Weights of a small image classifier: layers 8, width 256.
Rows from block 3 of a small image classifier, named by matrix and row number. Rows with one number belong to one neuron. Each number is 128 + 32 x the weight over its row's rms, rounded and kept within 0 to 255. All counts start at 0.
After each neuron's rows are labels from the 100 images, of 14976, where the neuron reaches its highest value: "place" is the part of the image that holds the peak. Only what is clearly more common there than usual is listed. The data: stained colorectal tissue patches (NCT-CRC-HE-100K). In brackets: how many of the 100, against the usual share in percent.
# fc1: MLP up (model.blocks.3.mlp.fc1.weight, 1024x256), inputs 172-255
# fc2: MLP down (model.blocks.3.mlp.fc2.weight, 256x1024, transposed), outputs 172-255

fc1.476 [127 136  80  93  99 139 145 146 230 132 177 116 134 115 199 103 141 156 118 151  91 129 155 159 131 116 158 117 107 144  95 131 167  90 177  96 112  51 121 147 103 127  88 114 106 141 109 142 152  73 137 138 138 199 103 110 145 167 163 146 167 181  94 104  61  99 173 110 140 123  81 151 116  94 184 115 197 184 157 172  83 114  77 188]
fc2.476 [136 152  95 130 148 114 143 111 137 170 102 151 115 138 117 152 122  98  78 151  94 164 105 170 127 191 124 134 178 211 146 123 155 138 142  54 178  92 193 117 139 171 172 140 142 153  90 139  98 110 105 137  91 173 158  49 132 153 110 139 135 132 144 169 146 179 149 107 142  94 105 111  97 117 145 183  95  94 104 123  79 135 117 118]
place: top centre (36 vs 12); top right (31 vs 9)

fc1.692 [165 119  79 131  91 153 143  30 119  89 147  92 105 124  96 170 120 172 123 136 174  75 129 163 149 106 108 111 118 104  76 137 100  59 125 115 128 106  72  92 163 120 104 166 120 126 105  76  44 150 115 189 145 149 177 108  97 134 124 141 155 106 177 164 128  94 120 139 152 177 156 170 122 124 108 102 159 133  92  89 105 136 146 130]
fc2.692 [143 196 123 119 117 119 134  93 196 133 146  89 169  87  91 121 192  89 119 138 101  92  99 134 159 147 103 116 163 167 126  76  82 161 139 174 144 160 110 118 153 141 106 131 160 142 120 135 137 100 104  68  55 118 110 143 127 148 148 163 109 163 168 159 138 131 113  58 136 156 138  91 112 110 117  93 141 150 149 119 198  94 110 133]
place: top left (32 vs 9)

fc1.524 [ 55 122 118 145 100 162 191 166 103  89 121 216 129 167 170 132 134 165 130 109  75 181 170 164  99 123 183 143 177 141  94 133  84  95 131 103 133 114 124 132 146 134 133 152  74 105 104 169 159 128 115  61 150 141 128 127 194 164 145  97  71 177  70  89 108  69 153 135 190 126 148 110 118 180 169 149 111 155  58 140 111 147 118  72]
fc2.524 [155 182 112 100  45 140  78 164 177 193 184 114 130 120 152 157 138 182 123 183 137 132  95 113 139 135 139 171 178 189 160 131 222 101 157 152 121 145  36 145 101 166 112 148 190 124 108 108 113 133 105 137  96 138 132 122 137 119 112 110 185 137 177 138 121 125 100 148 136  99 152 116 108  64 151 113 167 109 117 139 179 141  72  93]
place: top centre (37 vs 12); top right (36 vs 9)

fc1.620 [ 84 169 132 116 151 169  89 137 109 145 139  65 149 166 119 147  99 146  46 139 125 121 161 137 115  91 119  58 149 111 152 171 140 128 121  70 147 116 152 142 192 119 117 106 130 140 102  94 120 120 114 108  76 131 117 119 127 127 149 156 163 191 117 139 122 134 147  97 150 164 125 175 147 154 138 188 153 140  86 117 112 106 112 138]
fc2.620 [131 104 111 106 141 116 179 153 154 124  68 101  82 120 124 135 109 131  77  81 127 130 101  95 191 139 193 106 132 128  59 121 100 174 118 119 109  95 122 161  97 149 145 129 132 132 141 125 126 128 184 178  67 102 122 105 136 140  88 179 163 102 119 164 104 135 151  93 124 115 130 105 104 181 125  42 125 144 170  95 112  86 113 136]
place: top left (32 vs 9)

fc1.118 [137 110 122  73 112  97  96 128 172  75 127 156 124 158 131 133 180 109 111 124 116 150 141  75 199 155 141  67 118 164 118 101 145 172 121 127 147  62 110 114 135 137  85 119 109 111 161 112 141 126 166 147 141 160 107 148  72 148 162 125 117 137  94 143 145 145 106 168 158  94 111 139 102  84 177 138 145 147 151  92  78 109  89 147]
fc2.118 [128  72  91 149 125 162 228 166 127 103 119 167  75  92 176 166 115 180 112 137 153 131 101  94 119 112 162 149 112 139 133 119 117 154 210 128 159 148 112 131 160 126 132 107 155 173 172  89 113 146 104 132 136  77 131 123  79 153 233 103 140  83 105 139 148 163  96 159 107 136 122 169  63 138 156 145 156  65 154 108 170  96  98 131]
place: top left (31 vs 9); top centre (30 vs 12)

fc1.300 [115  84  51 181 157 123 163 151  82 135  92 180 112  60 124 124  92 188  92 147 143  82 125 194 165 107 180 156 109 149  96  46 130 164 105 113 150  78 154 111 155 156 159  90  76 131 125 151 126  81 120 170 124 111  97  82 143 146 139 122  97 150 136 113 133  86 157 109 105 156 131 155  99 138 114 180 101 102 135 143 127  74 129 119]
fc2.300 [142 172 104 120 132 124 153 116 153 152 198 118 105 125  96  84  75 108 126 145  84 144 151  82 250 122 121 104 146  96 168 155 152 155 148 112 143 150 131 128 123 139 104 151 143 124  61  98 155 113 113 177 116  75 155 210 120 114  86 158 134 164 191  73 122 131 124  98 163 125 115 132 114 127 106  47 183 103 125  99  94 144  87 129]
place: middle left (45 vs 12); bottom left (36 vs 9)

fc1.142 [126 146 104 181  97  57 146 124  99 155 159 185  94 103 153 135 125 122 134 109 144  76 121 172 169 124 175 116 136 141 137 167 166 147 167 142 162 123 154  95 180 124 130 133  97 158 102 137  81 118  70 156 119 149 115  83 127 148 157 190  85 166 165 139  70  69 112  82  95 172 140 158 128 123 111 130 146 144  95 129 131 105 163 137]
fc2.142 [134 179  59  98  59 113 114 128 123 151 155 121  91 148 140 173 109 120  89 147 139 103 129  96 127 143 120 186 171 165 129 154 149 142 166 115 187 127 103 189 126 151 150 154  71 146 167 124 155 123 103 122  95 184 132 106 184 148 164 110 102 159 139 130  81 144 130 115 150  89 128 122 119 113 152 137 155 102 123  99 147 122 101  97]
place: top centre (38 vs 12)

fc1.56 [166 140  87 133 156 118 151 143 137 152 148 111 137 114 119 136 172 122 167  89 126 160 134 141 113  85 171 145 150 173 132 117 142 124 116  73 134 123 150 123 150 110 122  97 122 171 141  99 116 114  75 146 146 149 104  88 162 186 148 225 103 173 169 135 125 119 115 115  71 161 159 140  82 100 141 139 122  83 102 111 138 134  90 145]
fc2.56 [167  77 163 125 122 128 146 131 184  97 100 134  99  98  99  61 192  79 126 130 133 169 154 152  71 153 159 172 129 141 118 116 145 142 181 115 126 106 145 158 140 138 133  94 154 128 123 132 116  75 106  99 112 107  83 151 163 158 144 124 122 146 110 143 137 176  70 187 122 124 138 116  88 199 143  84 137  96 163 115 119 104 123 117]
place: top centre (32 vs 12)

fc1.673 [122 115 122 139 161 133 127 152  79 151 178 114 126 128 224 158  58 103 125  93 121 112 211 121 169 168 151 125 190 136 164 134  94 102 146 150 121 120 188  86 140 107 128 109  83  88  65 166 119 117 109  90 114 174 107 110  91 171 117 116 166 180 122 160 102 150 111 112 142 148 108 146  93 112 171 195 134 124 118 103 144 155 126 125]
fc2.673 [143 212  55  91  83 151 111 131 132 129  97 150 123 132  93 104 119 152 144 186 129 141  86 116 120 159 159 139 155 143 168 117 146 134 166  73 153 168 130 106 141 125 112 162 105 112 128 149 151 107 133 122  90 139 124 110 125  67  68 200 162 138 174 117 159 125 132 120 138 114 159 152 106 162 129 141 155 169  59 138 151 118  91 136]
place: top centre (38 vs 12); top left (37 vs 9)

fc1.439 [ 94 193  68 146 113 154 133 132  75  93 195 100 106 110 147 149  70 128 163 140 150 160 169  74 134  72 124 159 116 158 148 143 115 136  97  94 152 132 102 161 104 178  95  75 120 119 132 104 155  68 126 141 120 158 139  62  86 149 139 129 140 175 138 180 103 100  89 135  95  89 120 112 108 176 112 100 128 142  95 104 141 147 109 126]
fc2.439 [144 156  89  82  73  84 160 124 174 133 150 121 109 150 201 159  67  94  85 159 126 154 133 117 135 139 100 151 180 145 131  88 175 162 176 119 151 138 150 158 147 117 131 176  86 138 110 154 178 181  67 104 116 123 116 138  78 131  70 162  82 135 147 134 166 117 123 109 176 141 136 132  91  77 147 134 164  87  86 110 184 111 144 109]
place: top left (49 vs 9)

fc1.41 [187 109 106 166 159  63 104 123 113 122 141 146 111 125 170 100 181 167 187 180 147 114 102 157 112 179 113 137 102 180 155 111 137  80 132 154 139  91 166 136 140 106 106 150 134 144 133 170 124 101 116 144 116 187 168 101 111 145 149 176 134 143 150  87 170  91 113 160  92 141 176 131  96 117 139 175 126 128 174 157 172  91 151 114]
fc2.41 [114 193  79  98 109  82 189 108 120 115 172 119  66 147 151 114 147  80  93 132 130 177 128 122 164 102 180 114 179 158 143 187 154 152  89  90 137 136 125 165 110 112 110 110 160 121 142 137 123  90 138 112 103 154 145 159 158 186 150 140 126  96 103 108 114 193  71 150 149 115 126 149 141 113 169 135 111 167 157  92 140 139  63 173]
place: top centre (29 vs 12); top left (28 vs 9)

fc1.603 [139 140 161 155 165 131 103 107 127 148 133  52 124 107 145 158 133 182 127 127 121 113 130 138  89  58 100 112 107 170 141 152 118 146 207 163 140 137 164 110 102 175 119  97 137  76  92 181 127 172 156 101 153  95  94 181 116 173 176 148 113 104 140 142  98 135 177 136 125 130 123 159 103  65 169 164 143 171 109 182 106 163 116  92]
fc2.603 [146  87 179 107  80 129 117 102 157 108 108 124 123 100 129 139  62 122 105 106  86 120  95 144 198 144 125 129 157 130  98 104  64  99 122 126 142 173 128 154 209  62 141  82 156  88 110 113  98 137 126 148 114  69 150 144 119 150 189  95 112 118 114 131 148 116 104  99 142 113 116  49 158  60 177 123 101  74 148 137 112 148 158 123]
place: top left (29 vs 9)

fc1.204 [195 172 143  48 164  78 107 136 111  62  84 122 133 132 100  90 122 162 116 140 135 162 128 115 153 118  66 125 132 131 139  72 141 140 105 108  92  96 152 104 140 102 134 188 165 151 152 104 152  92  77 114 143 174 118 187 111 153 176 136 104 159 157 191  83 167  67 109 127 156 189 137  80 157 142 123 140 160 111 117 125  88 165 111]
fc2.204 [151 201 133 101  91 177 160 117 130 155 158 130  89 145 133 162 114 139 104 104 117 134  63 105 127 173 173 139 152 180  97  74 137  77 177 164 130 127 125 181  82 140 154 192 109 106 128 131 159  98 107  93  67 126  94 129 134 153  94 106  78 134 165 120 147  99 142 123  98 119 100 136  91  86 148 134 121 127  96 136 112 128  76  84]
place: top centre (29 vs 12); top right (26 vs 9)

fc1.70 [133 150  93 110 113 162  95 111  79  87 131 136  83 138 152 182 119  71 194  89 110 134 174  79 178 141 208 114 100  94 132 162  87 119 113 104 200 137  82 156 171 134  93 176  71 129  94  82 117 135  69 151 107 178 159  58 156 156 146 143 144 162 131 158 134 134 142 104  83 115 209 130 170 121 142 169 132 100 215  66 179 121 114 127]
fc2.70 [138 156 116 119 149 112 136  91 139 143 124 168 125 170 111 117 111 110  91 173 122 141 117  94 147 105 139 130 167 157 109 107 182 151 134 158  87 132  90 141 141  81 141 156 137 131 153 138 187 179 176  42  87 145 123 147 101 135  67 143 179  95 160 114 131 170 118 133 117  96 128 100 118  81 155 134  94  94 138 131 164  95 119 105]
place: top centre (37 vs 12); top right (28 vs 9)

fc1.635 [113 161  63  60 103 144 121 129 140 117 169 102  92 178 130 132 134  91 144 125 105 122 127 127 119 103 140 116  92  70 158 138 100 120 192 117 127 102 146 139  97 174 133 137 105 134 125  92 120  93 121  69  86 151 130  60 201 131 120 152 151 164 135 135 138 135 194 159 142 135 127 129 148 119 121 185 111 121 152 142 123  94 100 125]
fc2.635 [107 145 145 130 120 116  89 151  92  78 109 140 132 139 170 115 188 109  78 174 149 138 133 192  74  88 151 119 109 144 145 111 186 113 105 119 149  86 102 104 143  66  79 179 141 111  90 120 171 154 121 165  77 155 113 159 118 106 128 130 138 134 152 128 111 174 103 158 109  54 136 142 126 134 131 160 114 117 110 183 125 160 141 118]
place: top centre (31 vs 12)