Weights of a small image classifier.
Model: arch vit, norm layernorm, activation gelu, patch size [4, 4], layers 8, width 256.
Training: soap at rate 0.002, 9900 steps, batches of 64, held-out accuracy 96%.
Data: 90422 training examples, 7.0 epochs.
Rows from block 5 of a small image classifier, named by matrix and row number. Rows with one number belong to one neuron. Each number is 500 + 40 x the weight over its row's rms, rounded and kept within 0 to 999. All counts start at 0. Numbers have three digits each. After the name is the row's rms in percent of the matrix's.
After each neuron's rows are labels from the 100 images, of 14976, where the neuron reaches its highest value: "colour at peak" is the nearest of a few named colours to the mean colour under the peak. Only what is clearly more common there than usual is listed. The data: stained colorectal tissue patches (NCT-CRC-HE-100K). In brackets: how many of the 100, against the usual share in percent.
# fc1: MLP up (model.blocks.5.mlp.fc1.weight, 1024x256), inputs 128-191
# fc2: MLP down (model.blocks.5.mlp.fc2.weight, 256x1024, transposed), outputs 128-191

fc1.444 098:501437482487501537504559584579495442491553475498526534555474464471475498541550534518536460491500505535474536455485508522463495463484497475556571541480398511479566549479506479561508477561525420
fc2.444 094:478567446516475462502478450541496595424462486477538495495519569510488473574478483442526546500564525504555521628530458436496495387628510479525489461455550435504547584493480502474527478565427483
colour at peak: brown (91 vs 11.6)

fc1.219 105:543510507490575481519502521552511499469490559483495513490521465462551485572432546481541550474500452446535527522469472492469481554500492533413479562507454615476493524409552508503544461532562512
fc2.219 101:467476424523512479558536489527502517486475482453473475485465498472442528430455524506459480580486460469514411572493469480566503454566528543547508499489476535501520528468520539516426483416530454
colour at peak: brown (70 vs 11.6)

fc1.658 104:524472470560459572506522572571501477445521445512472536470476417494504488498542548497551512478457393503444526468484530526514452562438568487505517514492538477426524516511496544475505543445525481
fc2.658 093:472636450486500537437543543543491457533456528496481525441468450497499501529512524500540512448510474479486470485531560493449491492483526468475505445421471521487483509597525492439447468457493476
colour at peak: brown (42 vs 11.6)

fc1.635 097:523516535491514464519547486515494536497536485469547473519514470584561431555566502546529541499462506496529448472523524430524451468550517530442487561529494534468488548558484515527493519541501475
fc2.635 098:466561499469531418566550457554529513500524544511489525511496470478534528552461398467488479513524433542504628428531445554478489461466495418484488458521480483551514543493469491480540461487496511
colour at peak: grey (59 vs 21.5)

fc1.370 108:546516528532536616486501477521485473464489511440564510517409476475480491464551478530561496511540463495524535534441536565527508535463557509494449510547516462533494517441601558411559520518497556
fc2.370 105:513518499490490554463462480498448465505443563520468441407408482515449449534532506563503523515440538516603504465490550527602495554468466514436490546481484548468531462511561466467529564531544508
colour at peak: white (100 vs 25.5)

fc1.95 098:483556516484498470535491464543507510492577562551525484553523427541446458509502475480454493509503544537502485423521508452468539519464539525429531536478554535475487498475524476472546563562525554
fc2.95 098:462555493516478463507485440530509613498476435527494494494467441432500478535463458545479524440511540506421534528499527516477574401393457447565494581462502515477483507545505528526475513451455483
colour at peak: pink (88 vs 39.2)

fc1.230 094:488491488538462538506512540462518472501417477402517502491572530473497477470536477490515512515525465485501521540524472465528501447499485541523453455544510532553499558472464498486493541520568536
fc2.230 094:497537476477479482496492541467494429501555515554522534437472459466434490561586495483489507558476535449447481501599492458516513438498526558503476447504513539480469590494478443467537557506460479
colour at peak: brown (70 vs 11.6)

fc1.266 102:490452491479512534517499519534460519467532496453594545504532536528502546524494471544477474424445483530495601528548480476504500466453523504474443463470440444522502527548560489488501490510541567
fc2.266 096:538487503483477501440509503435535531551565438530544489561470557519512468449506424467498454451527528534541478559464590494557613509479486512502476496540507585540451444457462495529515504494525491
colour at peak: grey (72 vs 21.5)

fc1.148 097:481485492513567527470489518525453453481446488477468552477434512570439474541526495553544432529498492498513549494417526552491505584506511517442424523468521471437480411490564533443596503488549513
fc2.148 105:495466560478520526506496537558487469549502509502560486448484539537547455560522498554479524499485554554505465470463585501595445470464468455514496472489493507481504487566491488488497499654521523
colour at peak: brown (86 vs 11.6)

fc1.92 094:482558560564494545456551491536449503504448465447519544482478487540474485427515451468520483536434541487455489460506549509532524454491534477432465529485472479464509503512538473474549474476502523
fc2.92 091:469481522479489488503484465582482467494477502467519491536466492623491483460479550439480536442593465572555410541473492519542514457510502469520523500418528460471514450509515474464466518529587536
colour at peak: white (89 vs 25.5)

fc1.96 095:515473521500539496490519521541518524553559531511541537416536464466495486493536569498484483483472482574632523542597549434510493522477544495476540531473580453463526432470513505440582531442494502
fc2.96 088:513477511521491455504526500426480589467539477480458537553437534525579423482485491522520531500450480512464462503526489474428510546514509522518496520526436480466471468511481558597561500467504595
colour at peak: purple (31 vs 1.4)

fc1.676 104:575431531540515478535468508531536491590521488567541437549582509507548451512452523511556515505523527513476552499520540538522474539517463515480521489523502433436537506445540482487521522384508510
fc2.676 102:476491496507534499568486522509531515543480500508513527496486525563472486443495455479519557452522516457502583540558474530504483483465506490482469500459466483464545476550486477519511441488537524
colour at peak: purple (46 vs 1.4)

fc1.287 101:518486542489420535405489514506588486583471568464511500508449502524522521447548453460500478496471562504555502490521427498440464490520468507483509503515508525562524456486518528544467457500440544
fc2.287 099:566518496486495491451505557455528482454498487537522473512448519492530502562504449477537506463495457514565468363561433473492488579433486513526490519537526479538458459501543496510463586465439494
colour at peak: brown (73 vs 11.6)

fc1.449 095:459567456521429468495449471527490479457533556501558504601446530477454513517435502410572493570477495527456449467540584544503554488482460540546417522489496516471523577533545515448522509496451481
fc2.449 097:458544485471591508490534479477505568428489461517535493481503499477487574497469503544558456529504491482472438517524499455511527480566547559508484500470439524437542526423481542535513490560452498
colour at peak: white (88 vs 25.5)

fc1.706 105:531451444505507571501483548528488452509500420519496501559506493553448423506428518475526587512491547459532501510560441530469479404508501424455595607525470484448511460511489524546522444548468455
fc2.706 105:502525438524453407489483427491484458534414500547556454467508514520466525561509483486485531501501461502494420484526534507497439523508499493488492495574529521539421552455526497440519522506475490
colour at peak: white (94 vs 25.5)

fc1.153 098:496565513470488477527468478499461478491540528490562562521516519523480456450513501488492463525499437543477486458483529525466467475517505507483490512434543446465509480461503582511440507486526534
fc2.153 093:533505495478451402546501472492516509462493460449486509538473520473492549533582496496486484530461468468529479413471507482578499518541477485476528492435507572478502489511479489532467435427525414
colour at peak: brown (30 vs 11.6)

fc1.525 089:430510409476462474482462538511526478418520553498562531545570473497528533523479539519503511475494533493558525568510506521500520511485492501509496541537498495471437474491469533515460511602590548
fc2.525 091:508498439456474541492478451513521495482526486503551476513498494477458490545531536536499448483535475480547433530461452493472444507546575485542500523454533527506475516578497499539565418456493497
colour at peak: brown (42 vs 11.6)

fc1.651 102:478508516512540501509435472447538450523504551444485444473495461515517509456542534454475453450466444527483475556507500450473417521514500541578532494586492501480500524500478523487484536602496534
fc2.651 090:515559452507546480488526447441479471426526520529459440460476451535517484499512485494498525473479459538474508493515441524547467589580527473491583534533504490487550486535445530487514473546481525
colour at peak: grey (53 vs 21.5)

fc1.616 101:562484572542565533546534493504455440521463414495503558514535482538474515491533491527521507524491526533461511567451488549543509509509507534497573500465384538506552528522445416495493551482484531
fc2.616 096:479467502566469521413530480487487472475500524503585517573482491470516508585525562532449460484555554487560431496479476412562458416483480455508540526464523502482417562480528495538455497565496445
colour at peak: grey (56 vs 21.5)

fc1.134 099:531510512541493494510577524559530530479572586494505482493519491523552465506469495430490488465460435521536466496571506494483458456532473478494549509520493485475444479454400571487570505478486492
fc2.134 098:475518446487551540499520557477502484432549527484545533480500444515517469511472548546481443460447572485583437548558454492509564492509471502498541475446505480529478526497470495486537464428495522
colour at peak: purple (34 vs 1.4)

fc1.202 098:567459485474554472467503456531545503538491515461477516525510485537502478565504486543463476438466562486414491557490495490565428532485462434559481543503382506463494538480479482461526543453510490
fc2.202 104:511491529574488453486501520451479420563547481530510437539485542535590572523532501526463499546484487498518460558478508542522438482547587442572504508497511515506488495458495513532507500505553512
colour at peak: brown (80 vs 11.6)

fc1.197 102:484439499473482485490553504491435521471515551445525519439481498526528490464512533514491440451441486441481526483474465543496509524485487511495570499571480466530535513513549546566576470524536512
fc2.197 097:511444529488469610460493450442530470601473512489441516518562524486461567464452529508522493478574480461510497478498498445458516461508515512492503489500517520529481414569582542451470482489480446
colour at peak: grey (59 vs 21.5); brown (38 vs 11.6)

fc1.714 095:558460447532526490419465464525527504524525491520531527433478500455471469565467544514492534463505502498528539511499516491430535571527458449503481487396446436444465551515449475520493511430497444
fc2.714 109:449476535488495541452448546566525527437520469488511525515476589486540477503523478474491472551521499515475519554477476459528445472552523506611516504540513462496488513479497521442457566609572553
colour at peak: brown (47 vs 11.6); grey (45 vs 21.5)

fc1.419 101:484481474472455504566468519515515487488535469475520494456526469535480568538546578540479504486496474454460452494513542488494441497549455437518602555549554519439542558492525550430482530460432516
fc2.419 094:494458486530501439632462540495539533551520469516463527490515486520479461495597469545528541439474496485478522558549495552510437569521494487458477526509505529460521474516548473501498475459541544
colour at peak: brown (45 vs 11.6)

fc1.663 098:505447502444467480540525514485558462566500471407526501511480441518487509528562496494514450532484509491535484490533496549452482482478537446490537472559494447500458501517506499494473520569484524
fc2.663 094:521438454515522561540482479438508508488509478486454457462433504481467484480474451537521439448547450482513463480495491420489484529419501512559528545459558504506531534512498401512546556428451462
colour at peak: pink (64 vs 39.2)

fc1.401 095:457465471519471539393515442496435547456447473526550495498442472557514475513549484491585483485534463521458482487457551548503454480500536528464494456516509514554507494466522417506526552506492515
fc2.401 099:479518484458519549510467461485479459502516478490456429525443501526486493463507476524506566565490487530556539446442550554529486516439546497479517534517552487471470469598546513453545498660500507
colour at peak: white (63 vs 25.5)

fc1.52 098:481487438496494537461494463547462474447506494545560447537392470469483422561482511480501464505465540514517511469498571468472479531486542608520502511391524497498474463423472553498570522503477485
fc2.52 102:495520414482510490488427520422514516437548502470564460578446515453486462513493456425449550527467512488539548424521595530433529530519554543485487435482517448502502465525485512496502510588381572
colour at peak: grey (74 vs 21.5)

fc1.333 110:537544499475427443565523476482488484459527506515509499578491506462507458550487520471566484525494482465480463454516605532547454403490572526529538530504518494490545499517524483509474514496492541
fc2.333 101:497585452445538501576481508527469557514517487474447524473454507486474558524477452496525457515513540488517421516533424472519514549521531513458448528460456519483509460506432508535478529433569445
colour at peak: white (75 vs 25.5)

fc1.259 100:451524456524469535487506397546539510443498458520593529541486521485463460521519513493460493482539500528504472526500537496529460451484527462505493481422478499448522460390455496543494505502494509
fc2.259 103:493559494430405467534513524537536496422562488450498478577475510449511498538484526480547547541500481481509519543541517454417621480582538536579525463482450512457452533477475476464474552390485507
colour at peak: grey (50 vs 21.5)

fc1.30 113:521489517471555497507551447498502548536471468511480509509504538553487481452462517549535532539507514448563500538546573490513493470397432566510500510532492481502490452453469502503551444539508534
fc2.30 105:517440524519489524478509551506513515558501509558505464502537538510492480545451489499528482412443442497509532538453476424427465504469482521532481497514507571494545530523464535525520459524505434
colour at peak: brown (65 vs 11.6)

fc1.73 093:509442523461491512435528485497432551502527488528426502518493480532531475481451550513491523563515501435503538420578491571485424432493462545528560491533487485458534440524560440510582469457412498
fc2.73 094:509497533495489415502519451461513533545448441442471482517421526507458454455521546438462539485502517468496444510534543518416500528518537469495400458557479409482495450511535463497500478452467534
colour at peak: brown (72 vs 11.6)

fc1.21 099:497519562581508484512450568527532496558520521463493481538500487516506531477467421508422516429526493522439491484546408433550457480519497463524518492528486584431452522504544460486453491500462546
fc2.21 103:498539480490461465465491491594507539501496429490493520540539526532523462539543543558496523499516508446487631512456464485587471491450453501466484538483496528489513522515419555593491490520607580
colour at peak: white (73 vs 25.5)

fc1.621 104:544515468522566613478515519511520608582574511455478475500534562431548519450532528508498456501509568475540491510435510546465498479534472545459481488560500469495553487489498475464486464435496464
fc2.621 095:496454500527492476573476519437520533569457531535466509519525524521553498520514498476532488473549514482543451448508420585491499464506456475522496477533522430408484529494565493529451492391461557
colour at peak: brown (81 vs 11.6)

fc1.41 101:505504509561526518460489546545574517553485502449496592441563479498510482564529437451547501394465515504579528563578480511407469453498503454497479453499482490532457468461434466474516439519476554
fc2.41 104:543457459527483556457484520474466455466517490472547555483451468492563491527533462452480557442595508558568395539504424452464493514511507513433536458463523491475511553482483467457497572380455519
colour at peak: white (99 vs 25.5)

fc1.624 102:460523540528520471529421515445488489425527465494537459509504559514463567507520430517570551464408544496484546497522505502514429498462446460487508496468562546483550471436552489523509447435470452
fc2.624 100:477470592503440477561552487495505524582490511529463542604449512551518491490565500479492505463459507440494530558501468480599460531508541437463495485465533530454460528486544555517499502444474562
colour at peak: grey (65 vs 21.5)

fc1.43 098:467568422483505554526506487439466528468513340488485491475591561505490473542447491450531552530460469511531535503511486479495478417527491471422515482516611492524415529498478498444491425509428603
fc2.43 098:549524517428463648517454511551522479547543527490499573553513482485506532455528509504493478480554535525427546475462438536544501544505458482496489474499492486545467535537489486501504455368528512
colour at peak: white (99 vs 25.5)

fc1.3 098:474454399498503559525522473516467503454494539477509452467466528467476437520450555446518524508537529580440541468480499581476524592512559458538453493419519449485539512487539443559585474497476485
fc2.3 102:542543542524493486532501508488510529549482510504549479461489486444429532516566537494500525571505513514552534441566560511580455496485421450544504479504509466480543457505542470549528556564539466
colour at peak: grey (55 vs 21.5); brown (45 vs 11.6)

fc1.551 095:475475568501550501568447509520474500544460500562525489505456442539457503460433460505504486486503502514474493481515564559490515503480461541546470465422591470527480482466516530574531540495485505
fc2.551 098:455557464469509511472468515506478512459479531485571505499508490479471474530497483479468483477477485380527485417515548480521517528494528521472483503508503548486488511551598535545483521554526463
colour at peak: red (63 vs 0.5)

fc1.306 100:497470484543475522501463535549477508485510481502480525514561480492505501520579522484496498583498524443515528466463438522533533445413547584477546503505527524456487496494513546486485500563560456
fc2.306 098:481527518475469501498494519541572468570471522445473534499500430534523463546466448541475574473493531510469462518425536523479505435513522456430508463489516535503472430535441466577451483461510482
colour at peak: brown (45 vs 11.6); grey (45 vs 21.5)

fc1.195 087:447479568564514547530516530476505516469477538511510471478517485468450492581449436449447500503421461441507530445539487542450485563481491538565498496512538498549472493447543499558514496488486534
fc2.195 096:523471477522510587511456522556515501499476522449502572581545475527455496494536502480474491396448448439577520482505424464511481493395529483470523490440520499441533462491525543561424452497513523
colour at peak: red (79 vs 0.5)

fc1.83 094:542478504544457529422483476561514486455490518530526463535486541524485489524499500482430509462550465469476547526537535523506521422492536513484492454551465394466530445479498528447567555458498493
fc2.83 096:475427512563534441559463519462477554542444505582516456511535510513573513529577548507477549491527543544489502490475571543468458473565483478513472496474493464455543479540581444520479496508516481
colour at peak: brown (91 vs 11.6)

fc1.40 098:543453482429521517499445570512522452538534500542543470499528485464512494530520555523524498422486460523516521421527536540492497496515525510491440521442501485455456520502559492528507522564424462
fc2.40 101:436562481473449502553485470508492538435568519476513537528454593485491496491514514420514536563496550489502570561498491471509460445543529513533566452479523481476552563512454526512516533598447495
colour at peak: brown (76 vs 11.6)

fc1.716 099:545490532511511489501553476519520464484525555503504527526487465495424485525497591517516457472462487447511488511437483517447513524477538497496518558474534521462482411490537547460593538527550517
fc2.716 102:522489545516487472520470483522484439520506482487494519493455475478537456575538495553491508505500575523467429537502530484520453518531544479502502503428495561517490496528548494560440534580536547
colour at peak: brown (64 vs 11.6)

fc1.19 102:544488503465411476501535522517454497423469513510554543434505445532552546555510515415593508509463535489505599562536553501487559491520439478577531457482468482546526489534575481520522482476529510
fc2.19 105:488462510470380482466433503514526529403507494522496471443544510404502457502465504458506497567537563504528450442473497384570486446510521500529502463500497465492553528444512505468461549540525491
colour at peak: grey (66 vs 21.5)

fc1.201 098:494482504499484456528513509487478500487512518465423517492495591430536533530476474363455489522611474472559501441585517531511455498518496461447542504505458488486568593412484531443471527528519556
fc2.201 104:519457487515515485538493419552514447511484521381468429457492545474543565517524447476521476542524444539486538463522574417505498493517528485521496519500476484520463429481552467500471611459438500
colour at peak: white (54 vs 25.5)

fc1.531 102:473450507464474491500534432489446481481486455489519462500561500570522533508576584506520502517505380473498524550514539559499447444459505489452555528531469483459484511467482437433491430449534518
fc2.531 100:481486409500499547527489461513452446502469520471398475436551518547500474554515515502487502415481541493484459452485540551471441568458522497414508491527509457468500481505503467410470539486497443
colour at peak: white (69 vs 25.5)

fc1.286 099:474450460509574481543508558534570442527472552530534545495531467465454507512458520472479509454464436519498426504510519522395548482535504473523563536579486562514490512484446467499491484516454517
fc2.286 096:474462477500533462524455474427492461473522528439460497503536503587455514484511531500540545470531528474482373518538503451496511568499522554517537537464420497482523545601548521490555445506432519
colour at peak: black (39 vs 0.3); brown (36 vs 11.6)

fc1.764 103:520554561503461533519502558454528478456538475465440505484499533538470482529519490500511524525517535491468473457454458475431472522493489568516429492549501528546527565449597586497538419471441530
fc2.764 100:541444594499480474456530483508526478488502498478473455599514532484506505486447525414501502455480538503481568581469509540515431447485518525520484546467473442522529511498431504513459446542428531
colour at peak: grey (69 vs 21.5)

fc1.642 091:470463480483500503516491512520530509550537489470533527548540419533505531556501572498515496470529484477528490399533504483504476480558450480517595528535553446519596438562486517485478584456476538
fc2.642 084:471461560537507423595478453492533465529480523463475505470475501512526433462584498524534511494483478487491451477519483499499462509492576468538455475500475506460508500596509449488476487413464541
colour at peak: purple (45 vs 1.4); brown (29 vs 11.6)

fc1.758 090:517516530508453468521444521476502508471605505540466454480524519456547508528546484440492476506517493502548515469457596484527470511462494529515449515494493521491523551490504398540425413565458531
fc2.758 098:477472563546433458448462509531484431487531443479477490495471532513547474490519493491511546527471507512513482499541546450566516505487437458578495616522488462507468489514470418492550540505492517
colour at peak: white (74 vs 25.5)

fc1.753 104:533462555524540555496530455526515502501478479463472354491499452529535504490539472467541539511525450494469495499535532518496529539485437494525472430510476533475503531511509579444482459509586511
fc2.753 093:506483491517499533479470494516508576551484464503499455551481513501480609537516530473514536502534524541473482508501535572458519427577532526442445392579472465405535484436446488495554506426479532
colour at peak: white (67 vs 25.5)

fc1.332 104:506492502529538550456461462479558492551511467488518558476473489445470428603499506428522534549463503469495514517471477550508621481466539518521481422466543516519421494503523560512522481444481514
fc2.332 103:524502458497435591482521479545456519491432461487511512510498444482489495500521494494507493483456440551573512491492507520519638511452585441392530477510493519468529469466618526535514490412475525
colour at peak: pink (87 vs 39.2)